Weights of a small CTC audio transcriber.
Training: soap at rate 0.0017, 10700 steps.
Data: trained on read English sentences (LibriTTS-R), 15625 training examples, 43.8 epochs.
Rows from block 3 of a small CTC audio transcriber, named by matrix and row number. Rows with one number within an expert belong to one neuron, the router's apart. Each number is 128 + 32 x the weight over its row's rms, rounded and kept within 0 to 255. All counts start at 0. Numbers have three digits each. After the name is the row's rms in percent of the matrix's.
After each expert's rows are labels from the 100 clips, of 14976, where the router gives the expert most weight on average: "loudest" is the band of the loudest frequency at the time of the peak. Only what is clearly more common there than usual is listed. The data: read English sentences (LibriTTS-R).
# router: slot weights (model.blocks.3.mlp.router.weight, 128x192, trained with AdamW), inputs 0-95
# gate: expert gate (model.blocks.3.mlp.gate, 64x192x192), inputs 0-95
# up: expert up (model.blocks.3.mlp.up, 64x192x192), inputs 0-95
# down: expert down (model.blocks.3.mlp.down, 64x192x192, transposed), outputs 0-95

# expert 37
router.74 102:104149151137114162145138120094107117192135146174161156165117126097116155116074123153128086105176157098149130095149130080150165108112194157089168147106090101166107145196063137180079167109131094116141119119121106177136162154125144154114055176137104192158127131097088054080157152141124109125
router.75 089:120131120099123126104136094101151186098055108126117132141151076098090113084155127121113112096176127082074112216153184134167173114123139083050114125119170186164124138172051115164119121066140177117164090163118087186109139145093098164117114102097121174129184085155146109086146138119108058103
gate.0 108:085206165068135134056159162146139178182094144132175141116107086070111157085053141086166161163102145086142140109091152095146131158114156095096143119144123141068186133116091125084121118121135117178064077142155131103162137133154143113151147143152133115140107131110074101075155096109098130091
up.0 109:088185166074113109043153143120102144203081137109160144100069130081105171095068123108180146140104132108148150136114119084136139191139143078076160147127093111096167144043106106086148138132118122133057112169170121096162099095151128120185131133147150088101083159113118126081188107113109120082
down.0 098:097110130178140115207178085100131089089155144106090130139108099139151139112089133151150116135125147095094180147166182165146163168105133106166122118137125146141101081176133172127103157095149087185089109124140145173114129160093168113111091186158127108157149104103151175104193139127188124118
gate.1 091:134105133141108149165218107120140131189117117173131159185150167124128183110139129147169136178087158091143147110137118090123076157119173109112113104183136154177099112131126126104120163155138142201132128123169140108087126109101113151084106124173158128116195116160131138156061098121109129143
up.1 099:135157095102158115067056154138109128077133119111138116084082101161131069138111082127117108091196116117141130149117137191098162079136118158152122158115122103114152148160141130150109128094130116105108112167103097106172112129152164121193141151089093112127081117081126115091172158164134118099
down.1 105:094138176147103136119156195149128142099134116124108120135131124185154148177137107145174166102202103149125087172156094121136147183044105088152135122111133109099132090137087128141118099162146136102107158102110126142160169151135156137046153126118030083128104167150165179149058173200133131130
loudest: 250 to 500 Hz; 500 to 1000 Hz

# expert 26
router.52 103:190168128141151149090118132166151142121133152122117136132163052149179087148117146135098089158126076119102166149142115162193123145136067171127108138142131160126146131118184158126162099157108112138129163153064104141085153108202222146106102088090149148128165171177169119129136087083092143082
router.53 105:104126143101151136100130113136131177140162165112100112109164128050179108200092124144100098167162081112076133197142137163130126167105060172108103125071119145152159151106155134081158126140101118171137130137091091138096155101106168168050097061143120173135156156156178132118161066124123075127
gate.2 104:134119119147098113064095174126145076143184196164090156125084130102102051108075127126134152162172126115127183121069142125176158179150113082142149107144121119152109142177129154107109134092092193101147120107155136094139143146161120121061126155060118158119105103087191161099120080089168120087
up.2 112:158121119129135089068101165142170118158140153159134143113125151133081061119081086153106159158169123135192146152074119101108143137130130139127130141155101161155094162163149148112051139090123145096107144114181133117192131169143208137066139134091119162082135091111172142116139083070183094118
down.2 102:134183131113113121154095147117146168132127185147112101160209184132100155158180150142083155176127102123187163075136188168090116127172098108118155137150144119139165113097141135156084091177075145170131167103149090118161097182177130068121075098147127159139133171061173128111110135090087153117
gate.3 096:193113150120182137177095164170151116135163118067132121067079075169090052101098120151178099120112086104133114115119195106097130116104122107098119170119087108105133098120113123092092104140168159128065114142175133128109135128110085150156102125137113106170184108090138106138172136117115080090
up.3 087:069153091132085109156195081083135166110108144211114101165133178117156192095122199122133158132117123209097091088096081154144125147138122092187156093154150152106081128098125093182110149093107139112160169083076118141125115121116184102130104142129132189117097121128124090086094112127164140151
down.3 100:147116110122115072097171126169131081095194106108118083180095135098138146137073095141208150134124134111134098156104151100157151181128097145140123113133151167118103144081142175120162153117167173129136149103175142168155086159109146172181179121156101124105173133114119201167111147121116139163
loudest: 4000 to 8000 Hz

# expert 54
router.108 107:087155121060125112102144126053149148127114110138159164137091150129142145146131097114124142087120163137226127169159170118167083152151054128104104104102152084142111181144131158120121158078076129213142110204167136142113142099084141098134136131088099156147206131167085107101181101080126114112
router.109 098:115143114055111137108131095103084172168180082136138122150090156111100152113147106111128158097083130127180137153174200114190085111164122111128097073141171128166109198173132116147102192104109111203123093201159118118119116080096109115129146123139061125104147138177105087135128108087162144137
gate.0 092:118100109114140153117164105135109143126063153175131152150177122113195146119126096113166167112131085205160121101130118081098074114120127139143150195111162156142138090145109102215127069164147131141166154137139115138114099144143106107111145126159162090113136166162104159154091094125148138136
up.0 100:130124159185097122102097147145088201157057094098127143106141129128191171098080180167102138089135110208105135154102182146144070139094114076131160102120073112151162125113098103104161141148159119132124166195145133137148157106096158172079138152093146151143196119161113109148103128126119146096
down.0 094:118115109181115130108179155154141141106139131172131181093175143155112138103123090089047081102122149124219140163146127164135123099174071130157191082114131162157114166073104074140070157089173086143142143160124114098112120171135146178161139129076143098127183183137094140159112148150172136125
gate.1 103:105110144123072089091136118176076168145129175095063136085156136066149144091152119100165099139156135124117133107135067098170171152104182126140145167166145112190160176078082131175090137162103160108142130075121144112149143115128179160098112120135154090173143138175131088118148093148136147132
up.1 095:116162155121092101108117132166043193170110164105082153078184187113169114099150144085142187135130137102100142078104077157148149139109156113167150149121148096179169151103115037186127143145112141152147103130131076101150106088145146088103130118155143123134134149134131114177166108102183141123
down.1 101:181124135156146182129191115105115103137159103130125089097120076143095118179159174158129144121111176172095170115146089137114090119200145102116113138139144131111160175113191170155155131111171189183105120099134125168138131129180075163155158138148129101131134170125098103150076146143120140092
loudest: 500 to 1000 Hz

# expert 32
router.64 103:134097201153108146109164120110162171125106131148123113188101090089115181124065115160129104123135170144114139102141128085084172130163141098127178150087061097125155177138086060081144146089123088104149123154131191132066159144136097195121166093121097148191143149154105105182159197135085074099
router.65 105:122077178117084136095157143123186146107100147115160163152115090075126135116053091176096118095133162151114133110147111075091110133154107122132178164126057119128130155122099125106125136055182156141186096146163164108090133152144076185149129067148138148191122082134103097179164173112088073100
gate.1 100:142186183113121146073121121105182107093099106184073070128144156086150119098059184144081149149109146086128123176103101115081083141122156128133136102043129159123123147158107108163088153148113105130133156166137084160170059122161147079126118116216145093139136128131168146085128212132151148097
up.1 103:154146138119088093101175113110157135116071127168123106161100095086174152115045154203072151175150152105185122148063072137082105102123151115150147125111071182107180166148087131141075170115106118086142136119121131131131073129157093090131099096138134166135134140172165116079142167115104140136
down.1 095:173113121140159109090127091160171143138074149141100134161157069083106139125125085169125120106176098145127087195103114132167099121125157146165106153076118184123137118049120172148103147168126141053154147192161130079129177145108101115125168114142152102055140137186070140123109163124118107174
gate.2 090:119153147151180132105137128142085142141137109079212111113135141157140051171058148138147125099077147182160166120143161171131098150156138130126109155135130142115081146168113101073118110142130147190168130123147108127127127162102167097105125106171102132130102158087169129113065090099083120129
up.2 088:135088138161185134130129132192157159119150065105132080094133115144158069155093081161167150145110139157132102155139160149136080186150149121132178139159139081124067143207115113053091097127109141161120095153164114078171079115155177146140135116143067147101080160107107107136091097142042098143
down.2 098:158101122089149137122180123174074133191146160100131081103060144130128158167151132146066123149068110152177115128121178108089183142100087104127124124206132194127090112129101162149121108152152111189078126115146166099107133118126151145123171116115145072173111046102089113152135123122142084128
loudest: 250 to 500 Hz

# expert 60
router.120 100:087084169144177126139091157143115178108131125128124145123102096156109102162145113176170133159173098119156144069154141164164207084100182122118116148195080199123109114125139086149204135118053070143122085100094098070098085148103148165129102160135150101184099132182115118120162084158131072104
router.121 100:105090169117108169126134159149074113083152149104126107131130128087091129144122101173125162129178102074197133084155164114159175097103191155131123164125064138137097117196126055141116122072109089087132100111139120131117094093091175185112147154141127100191087106198139132107166163118112074099
gate.0 090:144100206125168138157080172178133170138083110140131127093138130133141121123097093110142194107134093152131120144215182162101128066151080110137133138116167169105135129158108086084143092166129154144115132132086090096120108096107077092116107108177100103167102095120162110155127131124118123107
up.0 092:133110180119109068149064154140120211128070093125137106116150145111137132126110119131174131147124108132124113116156221127099165061162075115124149143150113173091128135121118132093116106146088124129165114114086120106179122114143075118155112121155131172147095111117109092141152144138121145076
down.0 094:159114090106111149122120135120162099123077140130133112100128129088096139151086082177152115153177190143121107113170123139161125136120084093113178128101148198138098146126143182126090140180117115170091081171120127073172156154100179163153112168108157138170134130129140107079088156150135172132
gate.1 091:140120093103179127149180170091126134132169140030111077113161134124113152088126134150122132086131103153141087105151144155197092121180116114077149194144131087072151118075165113136120102116107097120097136131078100137084150117123128152045156074171166131111052122122115145154154159148130164133
up.1 093:069173149076093108107099103111158182155083128167127142130080151157132094168132196103121161159107161132168137103115101099090109091144147122127135104168121138083106148188104165140141136114115143146105083147184101143128106166103112121168130186163117168167215136126138112099094122106156082144
down.1 096:146134061145172137130084109137130048110203119133172114097093096140113194083107144199133130166153134141158140119122121162187125114151155109155146135170093184128142098100120128142070127130173166139140186096084153079165127171148154105102151115174143100110099126137077118096104150137133137105
loudest: 250 to 500 Hz

# expert 43
router.86 097:086153075105124143130171063083170158147131114164153157159135056137117154081078148156117124065144120173115134187107136162135140166074151175076186093107140114113160135176106141107111153147162122178130166150131107145104173146168097093137108107095106147185100134176140155109116138104089083072
router.87 099:114096084122102156131141088114172161150141116125146161150115119091151132169063086160117111100129092160130119135132142161108139128128160183084203177123065152087141156146064112112087130141168139134123101152157138130108143220127076096159109115113103165159117135162087116161134158113057073092
gate.0 124:115132093138131120147125129159173128152100117073108089137105134163173128138144134157138166149194150150084117179081129159115130123126078105102219196030111110172135153158136147128096159137170108140039185083118080171101144090072106119179146144119103150142112104161165189131098184133184105155
up.0 126:111187055157152135143099105125205130148100097090113119117111118163191137141131162088159121154187162151090104157071109143093143155103084102083194210059099150190109131137166089124114137091155089147114157094139118139121160112121135133165109135144154142163128130157148135159080143092132109130
down.0 109:125108088129094082103122134097128076137101137155119147130113103117159129127077137167082110095162131111064149152119136182051197167111090118130169151157114143125146163087120130144085150094113164136080091159096213146157112175137132149139121137200065089115139125126110116126046149107093128078
gate.1 104:108097080163181102217138165104129112136144163147073160072126150090110160095108097170136104119088091126090199096140143106128098136072129121112097131104097132087152174168151111139150162112123150159151167130111086145105166085074137185095150180099103169169150148037117107135166094146156081159
up.1 103:081162170094114152066210134162129140113111108112212079121168105148146128133170151115127135115115184115090117190155114112090137118153169124111163169155154148137089128115134150133113122119166129095086143108205150204135134177163167140156154075163128088083082103133117128142153127136085147097
down.1 095:124155096134125114162088189134102160132099178129118114113192130179126164183132115101048144163070126166142074059141156119151120149129065123137036131144157198119119117081146155165147139125098109100112143061161141174129096142171082104128149157140081146085135188156116132147148121124101171127
loudest: 250 to 500 Hz

# expert 24
router.48 101:143154131128113161161161191191097092145136158109129110082092167122115139170106166117090188092132164177125097081123098100123141104146156138098191154119128136147146118110168095104088154118150157113132108163123082130078124141162100152114103141135088143143111098143077074152119076118152150095
router.49 098:125165143107104152197199158147108100144155138086121091127081178088127126173121136103127169102148134136187148112168078065124185100094166119064162180140203129106144094116111131127071144121119160161117073105112083153111123154136116138075155161098099157186108148140101117125152112108149075040
gate.0 112:143130104160184110139142110173192106150132131087125104183176177124134168163096094104113209134076130145096089097137145168122165102104114125092158151174150140121133165169126150131155111200142088170098152061150103106154123144095136086132159120108115128101142099117123080137127176080104109127
up.0 108:119086148114053147126171114123111104101102078117124105142101122127100094114151135161117093174143136085126111172140144111163078141161131092156089128132119177139131130131083132095143075057128173140132124187161176115128088084123156196139138128165153115090085158140152144102119128144146097077
down.0 105:123082115209086087105102116137147139101118117141094131090158155221151116132115108153087087123117136164101115126139157158137151090115146148141115126144117180124185172135100161089178095029194153104162154179150060188113136140116179108071117166134123073158091133093114108153139157069130147158
gate.1 097:106146124092133131114130138143156129116178116164114114124144127115094155106145117124124123167152089135092169129115082101167172133119067142132100149144177044085143126120124158128076146108129097171184114137147147131159139120177101049130115149121161113174130111182144090126157106083149128131
up.1 099:187108132154103108161097128139086121151080107130126139109119099123168112130103133111117139064065196145149108125120165169114100104121155130114130144122119167173117103102144092131170131148124166067064138122151132146126139135084171184084114142099135123108127136085129148133099157114086120130
down.1 096:120176145115189162143079177114107128134132079158134171076125069108077154130132122158092127081121095088100174145134150101140076107125160158174153171081177131131148180130134158149151067098148137104118057118105131100088130165171128132119159189161109149112150212128110140189062129114115092072
loudest: 250 to 500 Hz

# expert 46
router.92 092:126161139111177116148163161142126097148174113080160158105125142069151108166106080164137150103104195159081127112137101147085158132157101178100161134122082108098163125178171178128146139101062093148120136154137174142096101126188172147118104087071184126104090172151094085060107148088101127097
router.93 101:158122146131144140205150149142108144143158129172185173092135172080143108203103090146111104113112177147089125086141107136118176108121124093098163124113100123178147167172132114112125187071088145127109095136150127182127107120131179119118171090135192158131061167162107073123093124106165138158
gate.3 114:179108114140127108137123057161142095108141132106056185098152130172086100116096142082156112090055102140140113092140086103095113070144159219129169166179118120127119160131096184110102154166116140151105117124093129152106131130138186112064066145149136162119124172132084158142070136134182179156
up.3 104:165110094103166104123141051155111105107135153112048185107136152137088094162102156123145125089074138118131090082139083129103122084111160196126174173173151138149121158124120199097093155169126137156106120137114112124107132159121190120076116118168117160139126165164079175168071120146182201118
down.3 109:100106157157203159132124118090144092124150145140171105138160127111155130169081096145127146076155091112137160096078168145067111111124163178104088158179094130076164127143150158140072181140068145083109155191105116126089176117096167098166177149120092096106133126126128098115143123109175167149
gate.4 094:128157137092152165134040113136101132136120134118123103159098114129148128176126133188121130123126122175088116153159169168133093147089057128140102066137125153076106111161176158123141107101136126109136123140106170122142177166113157121080110204171155195076183144137167128158138163137128164127
up.4 095:102185135064164188145063134097119157125131136132141075186126130137152136182136128151102156094113136143147138168105126176119102121114109148056142092135139180081131151247122139170181151128140104129129114135147154167089124140135145122106153154122153168092155128128195085093168149155100119089
down.4 100:163137082152115160179133110135099144185132166106118097178097172145112197150148143155128112099140112142194088132121174122158100107118159129092108126111152113094103126144123141120116142133178013160164175103131120144113195167112153173156188086111158123147127148142124148127088115134105127094
loudest: 250 to 500 Hz

# expert 47
router.94 096:191142167158175155130140135161180134085080054127116139111107073137185164160073119088117089143120122102047118116124180093105131110164167097158088153146085105127127133112084137148090109087107117114118100147142182122098140117096082129125151116159142108126144142137089156111137155094130174148
router.95 100:210100155116111169178121079134180109101136096128109142117126088152208136178084109085059114194151143068092116131106168152110135154121112064158125153112099100119109124073096139170161153049120100106129171110127159130134170136104135131107115097130184098133159164167209149093142148113155143147
gate.1 082:114144157171097163080166111135161132181144176095163149151121147087099166112113161158156119163168137143158139141198099104110134136133128157111091091170159077176088122109140117116092077084148138134151119178087152154126097097112147186087098150137118141137130078102077132124110114175087200077
up.1 087:144130119082105083172116108132096113102160113160099152105102142165131118096167066111115111101043148113120128117085166140131125132117106065118136125143164152099165155136113170118205167129111114087127169135157124100150171176156112112115114143109154099106073141150129146106132160112194094157
down.1 088:086134114159089137197166173127127170114111117144205119126120098164114065112159152148105124110123152165173132116157112165145134141152131063169178124065165130105072132154069069115100086105141123082149115152104108133192159127124128111110140190064142150169088119096115134100135122127136163134
gate.2 095:119115170125126105176077166126091121145111187084162106163104126146125113144066118183158149175200083083104136101117146136182162180167152095100070134131141095136119085165139161150120162147106167105167066160142104122151119157120125115107157124135124143129122173132150125124154180094155147116
up.2 100:119122104134127099185109174096144134117087179144146117121069096163187143095107136153147064208061126121160101139159152113139151166123107081121117157128171052119116133134147120161108119140082140119145087101109130145136146150180107120104103148143143135117103118096143138092145185150169132145
down.2 097:124153125146184097089115107131079168138129147110181159111155134118108114162113140135107161161160125170113100162111114146098137133048119091100137065155134145130197134121127129144180183128127112165132153095128146104082114128101130101154083095116112166091103085147144116114173148084152125150
loudest: 2000 to 4000 Hz

# expert 7
router.14 100:145118149142126153177155125116083144178124181124112173133107075099156103071148150119123106095122082114125229142172144161189148179136112203058160160147158180142119163199100206092154112123083095203115161111111169097090145125190103172098114138162088124133136109181110151101095105117130113112
router.15 094:160134149163162169171126134152099096220122163135155168120144083083171103097137180176087129091117064101072195137125206167205144178094111143078160200149135188103112139167123193124124107140115093172080159094153137140105139143180080148049132105161142097109163093135100097142056150106127097106
gate.1 095:124114093160124141141135109192111171104064093141151139148173142096149126134150107123142115161126143132168079086138117089107090141111126142116135072156137127144111103163099136136203138077147098149114154089171121128112107034113115127154147154118139033078151139179104114142105157146088065075
up.1 092:124126078145130115122130141077180158132195131125181154144067144114078164146137093098078117100115141113138131109125086156069123165110108115130084129185087120149127130090139101168130089150095106130126100125100116151119104152111122158046144118133101144189136107054104140168099144169110096141
down.1 095:164139102119110174139120166139181110107090106139139092173103139138092120126132172104146084145141182129126145127150137171142085101148130089110102140126106200141115131123084129066139173070140132142178109153078107179125099087085152097167113087170160144104103128180136117178131172108162083129
gate.2 118:056116097193142127081149153169156079115114109085147093097158097070137175117175151150136124138080096103111074144148169138145079173136128176149137125145070095106124098176124161118081124102142140147123100131137139081105073077110081168141127156138111143068095164166102164119136109136145134175
up.2 097:176113164113137103209111100095121111116153123150036086189077173182137106109104129122125096144181105183079120125098081130148127096136066078135113124113188121106093141105126067152135113124103103113172160091095126194126114175135125117113129155107142115159183068114148106161155178101136118088
down.2 114:121198154152088156121157129102123160073173197122165122149106053105099168139075105105149156139095108120122168134155111128098114128112137094133159124137071131168172124181111102153140102152144108141085131164053057151171171096125108077123152142122165125123112136132136153101163124167115119172
loudest: 500 to 1000 Hz

# expert 62
router.124 103:145118141127118143099142096129176093142074151120124169133153095053180152139077119139067169112098090170098174141139129083143094123172081125095154158155108150118199114137110165120133153127149099158104136161151123157131170127082104126078127080133083161153117104220087113128170172058104103159
router.125 097:166107125127190129131157085134140162137099135115138109120159115080153149154095125108067125120117072121142158158109142141164162087198126079158112206179133159097167158125151105145137146128175103146102114138137106130119153145194172139100094102074120105135166177176157141169141112084135127088
gate.0 093:154144146190164053115124103129144122131115156142157150094101208113157103156105155103091061107203089149199207124116102103172128123187096085159128159173127146133111155147137093142138126126133126112109119067138138183137132130136163198128108085123105128081142057215132170125170131120173156087
up.0 091:105145067108130120107154143131128149092116139169141164105139131101126111154149143188117053118140167156129134154155113133139161150089136206084150122124110159116180097200152080155126101139119142110175122093116134184112108064117111094134118089125093129157136157100120142154148061136091085143
down.0 098:074137093119105111090157066130093079106168076072059085147139112090141077106088135147130103144085078108135146120131131150173153165087131149161177125163121164204127077083145103143086117121092084079135140118052141081149109104124142105095097140112137145103128114071137198191149151129164097130
gate.1 097:088097142159138100124111059130124142184160133140129134196118126149177172128115161044094155102142127142173128150086134101108102137164150172190145175106113166068149130058120181148140150132120131139181172126124146172116163133109110105154076125137108100079094151153187117068136208120120112107
up.1 107:097091093169168097158109120134089084203129161202130157175141150151151166137122198020090132101148144143135136117119158113107137106187147177159147132081098173124176102089116149179123133132160143119144132113095146114145200112111116113163085119156115118071104128154185120076163191079143130109
down.1 105:150115147164146143110123190090106081184141134116108114127125151116123151140066101137084119119147169111107124140128079100096119118153130137149154124116149095118068117114150180137043118130095128161076143099154117237162113121167125150147122115116180134174112130129096118113153073161101144191
loudest: 250 to 500 Hz

# expert 42
router.84 101:102097170171147104147124141133168110110088133080163119132133164114084075156157161102120146082123147082132142146122154143142202114122161102125133137101137149163071141157072100138086074154120141128166118138086135109142110138088130184060200163104055137158136171148123190123160120091121105080
router.85 101:124130150161137105154154149116162116148078138122165104149082183139120082161130157136139131146115154055139118137116194120174162112132141123105147090119146173189098139181097095101083076126122155131187122144111135096118112119084108172087180183131125170163108147103136133162131115082126121092
gate.0 107:210133109126163152174153089143139119170079120122103129139167145152188146104143095114094023140143168224209109127103191175160147117127132119085129094188143165099146115142201106135112081127149143140151073133146063134113147109114146128108157118199136125086109084134132138132151101132106076110
up.0 102:098140076144088158106087079082132136060147148130148138136118096117105093116094096168120153128127120155095138136171115096091121109116127145218122114116119154118148142098100142106158128102110115107085144175145158098137127159143102089162096132101133157135141142144161195170137216113096187122
down.0 100:178112133174125128156131138143143150173151141155100143178125123122203130142125146154089098072103128105112124167146168067148071118105121104164113098156126110106199169110158159109193136167162142141136159194138177079119110130062081202128131103122191133156116101141143126163148134083166137095
gate.1 094:154085133166141144166114151156169104130159068181129155209137127091175175154150179178085178115055118165166094132121131098113186111098167137143167165086109133133147121168028179172091103097099119069121142096145166118120104152118166130145181100164184103150076117146143145141087172103112142127
up.1 089:204102130183108171129155133109206156077167170147107138199095080195197129215113131121157189109055064116110142119151097117134191114161105137141185147090123135156087156152121084112174101135103110103094099119134166134146071119091167161194157146136139124138137144154203169155123167068123123112
down.1 093:147116146097104119054139138153158175133158140159101122119104112203117119143125077156128156170074154151094200170069109096124140171098178146130118164074122161098110147196163106091118134081108085118162092191192116060157098108133115099167193103095135171099112112110128097137117116136151122142
loudest: 250 to 500 Hz

# expert 45
router.90 103:126090150188185130122087139133168150105080157136102098134137121113130121149112119099176119088150155184132144117121131147089155082179151106148151128054117092139102123147089123104165122170104090090093082152130143150082123114144074169106174129115139153165173125106074172188139137134097085089
router.91 103:182131164144156146210150154104186121103051137079137122133158119146156116106105136124128151105062171155160168097121143132110190071149117097145153151114141121084174137144105120140086131129123117138143063115147176153070119131171120157107174079135153123172107095144073179169125152119045091126
gate.0 114:106138169112109109113127126144163097077105074140128095154130112128141140144117127093207132181055066100146081085011137155121163082168121137126154139129104169092152096103101130128121115178156142157093156151162140149160131138137114156134138105150133195130134144082067133120151125110118147143
up.0 116:189098051118162137127110102125082169192147194094145148082114153125125110108127138158074133046206176172117164162226118096137100178090120120134094125145172100168094168151147115128124149065095115117143105114111109129111130104125150106135128159108114088127114116171172143120109148148117095100
down.0 111:128150136171123140109136089107140176128088112122106152156079104096132149103162110091186173178043158098140172157103155173128105183131152149082170087099142178141170116119129109166099087131160102118099191142130081134125104101096143192168128111123133094105101122098116144063084168107101108154
gate.1 117:148164048120141154196076117119117157120149148132110140121099174143185137176115093131140093102114127102095069146100131127124119136111156094133128142151099163161120114199115098132107087094151126047166116125162096163109179123149128136093162184098161135181171088119096162162110107090137068137
up.1 105:134177049142144139180088117130108129107135161135115131081102167126189180174100117132144135115112136097101092144112130118105124140136168102104125147142088157179111119195109101140136082125145133064133150118171112136106189122158151139106166175112162123170158094109093174143102092112145053136
down.1 109:132117112090130221100178122143146077116130144170112089112141076165132153123148117136124127161119115136135124125131126135050111131179168103093147132093126114120139060043146075154136140102142085131132153126161118129119125167086135077116116135140038105101103149095125109082093141144104107146
loudest: 250 to 500 Hz

# expert 25
router.50 103:176118080148102180184167079086074065158079150115126134117148131106108109075151161091157092153067150111122194154115206167145125173092098108085162114119140142088145150132089146109144136131111114172110135118100120090149166124175122171066137118135176107145164140180133183135004113117173152091
router.51 106:100183077142099168149106136125077078100105120092119166119132151105110108159116088122171156145095164167142117098143144145167135164172066187093202155157153163173132167103095122095084131074125141146087130111160115100067105157146093103080162154134137088137142194187114178173053091142167069139
gate.0 117:151166147177067218098106107144114111130107120130159060127090131162166160129130064140150157166145086085132129104123104173142158123127174155093118144150103164181109082165131101115112111104144095122168125143147170120157153103163143134162223151123123109090084159149079094116157192108188137118
up.0 115:118173184163138182131077119145107116092117142105166149125147129162101166145164143155148117123144057104108093117162130152122141138094184089084132087113140163174094074114115199154062116120118117135167129155128101150115125166146140085176125134150060075143168113165103135102085157086120174104
down.0 108:147141115071177170190171221109099170116105106127114157134159090118136124162073150164079112107162101138165138077088132107176080104161177102089110152070137169130117161172113157152124147123134082153144175105110130114167130178113115149204141101126093147130113136133152129141137156143110096134
gate.1 094:134119102137087126139158111118142111175104134168098124098154106135105130115153143147080157106158146175104171093166112090122094134150179141079103188098110158113111141141170127082182153140121177125076130159157098124103074195128121165159152181033178173153113079132118140133172249142125108142
up.1 086:135121096115083145166165098150134097113134115186105110131186136078081139161139144128094104121132123196158159105143165084161122142143177120045153098151085134119115161107140117122146151143080167097083124123153059098131105191100133130163140144038198185130108112113110131114147183123130116153
down.1 095:097100143094207103121110109109115112111191166124083145132137141097140081069124153146163183118099152205176060092121169140161096139149111123097131083142092141114196103119165092094123131098100118121123128150110213122134159100132105149131178073113137160078147056106137099101113092096159101182
loudest: 250 to 500 Hz; 500 to 1000 Hz

# expert 16
router.32 097:147146093133142175100201099123111128116078109155137116067108074100107130059061119081143117119108146145135065121170168161131147129103074104104190090147128121133101152089120114124130133101150166160099116156135127103146099138117069129136089144156079146161157123168161111176137139076138094094
router.33 104:066107131136176157090208111141104145186102116102153113089116121078147135085105120085122183085094142188121098105171121119068139124109118116092144124139118073192108100139111151123100127108203130127158113144145133130134122158114074120153115171088112116126112131152090110062145151081132112089
gate.1 102:146062126156106122123120094205153063103135126161088095120098171159126132096141152100115120147111157097169104109103137104178100143155149076105135173101136168136108159122132100187165154149196088138162156105106162189163132153124113144143125101155114076213130111081135121120199159173156089171
up.1 105:135086108090086133085088116167110076129117130140176077151113153137180152083145107098117100114188174123114046074147121097106134148120162134125165160114127132131130176106152094176125129110166107100160132124092185183140095141117111139181122113160109099214122132099145119100160164174123067137
down.1 104:134115143179222127175127076090099137105121149100170159139143144107161159099103085170144116117156090154154109068172131155154130163117123143133133177110151094122123160144126136139106159151121100081130188126121192147138088138161185074094177091121168160137142058174152088157115119112099134156
gate.2 099:146173080178130165159135067144142078122156125064129180125111150096067132129134122115124096136158092187163063108193110148104043139117132143156133122109137135168114160060148124148114085102161089167160177161170077123105149068067158115174136104163095140157101116114091141140142114159126108106
up.2 094:147143099184084155124123067137123095094148139090139176156104110107135149065119098082124092079176106197150086091182090152132060101156131138102126138132150149163102162092087123117155083069160136158153135100173066155073162059083156136138145104151068124200086122144146148153158092126094137160
down.2 104:161149102102072086120116082141079121100122163143199117130124110146080091163094103093091141220222153083101145150141123183123151106121085103115096150116150124115093158085141129146062197127101117102101132159143115172101125091131155098111166105189138128148147156156104118157160108099121094175
loudest: 250 to 500 Hz

# expert 33
router.66 095:123160131117114079092175083095121171120124187097146142114157114070133079107145153089116071108179105104106110189128123083110144137143130144088164150174133167105151153099119162080144145133118137170164099163109164092135133145190158149073081069077119119141168179187167152154141079129082064081
router.67 120:154158085105163102110123039097152119099122175100127110119136138051181083102085145120104066119189082122114138153157127073118154150184143156078124141176133169063165158102114194096158157141193117150121122142117139081125127116143126138100135071134134155137153174157183158142143067136100108117
gate.1 094:167098177148130160105110120163109063103116149119133113131108100100124125137156114115128177115104141112161161098147124173141188214148102179114111171094097160122104111108124156157116123140103103131119152099143086104163122185093176095075161093139123097120178119155147130132068155143147162198
up.1 089:092155154127206115154048103165127133167120125103137130174096106105135134149156075088114114106163124109184122090110121145140141179187105174124126156071094119144099162100126120154143109118090126101141125191154125146129148145098098153078156042159140081139173174112143140159150146113144120194
down.1 092:133182128159146132142156137111112158110157107154158145086109146130077106141100175113102067144123069134123182134138157156121135142170155194140039141127073097123081138097133074135100145152159150094117116134169115187129077051089095120098157134167074120086098116113125152132057164120157086079
gate.2 096:131108132114055155187125100133126119143200155108066156185151115116158090103127109145081147168093137128102060146179094129122105099160118145121153122116106126151123101116150151109159118137097157099202123125136142103127110084116097174110132099174141112218107153140132116171132173139153116120
up.2 097:101081115143110067100133142140141069120158092106140122040131162131111170166216103144202154135159107107140228086138076152107122121088188125153095071099130096134135118112169142143094104121069134155087116111124114204120148071096208144098133186124093166112169103078164154129132110078116134135
down.2 092:077092126132144103120122099166161133126210135119182117086149136140137087136147106172136113151152123119160070179118137071149127153098184137109152124091110035106125129145129051065109140104144145095109178073146043120065129159182125148141108194127101122054181137141133138073088145107141078174
loudest: 4000 to 8000 Hz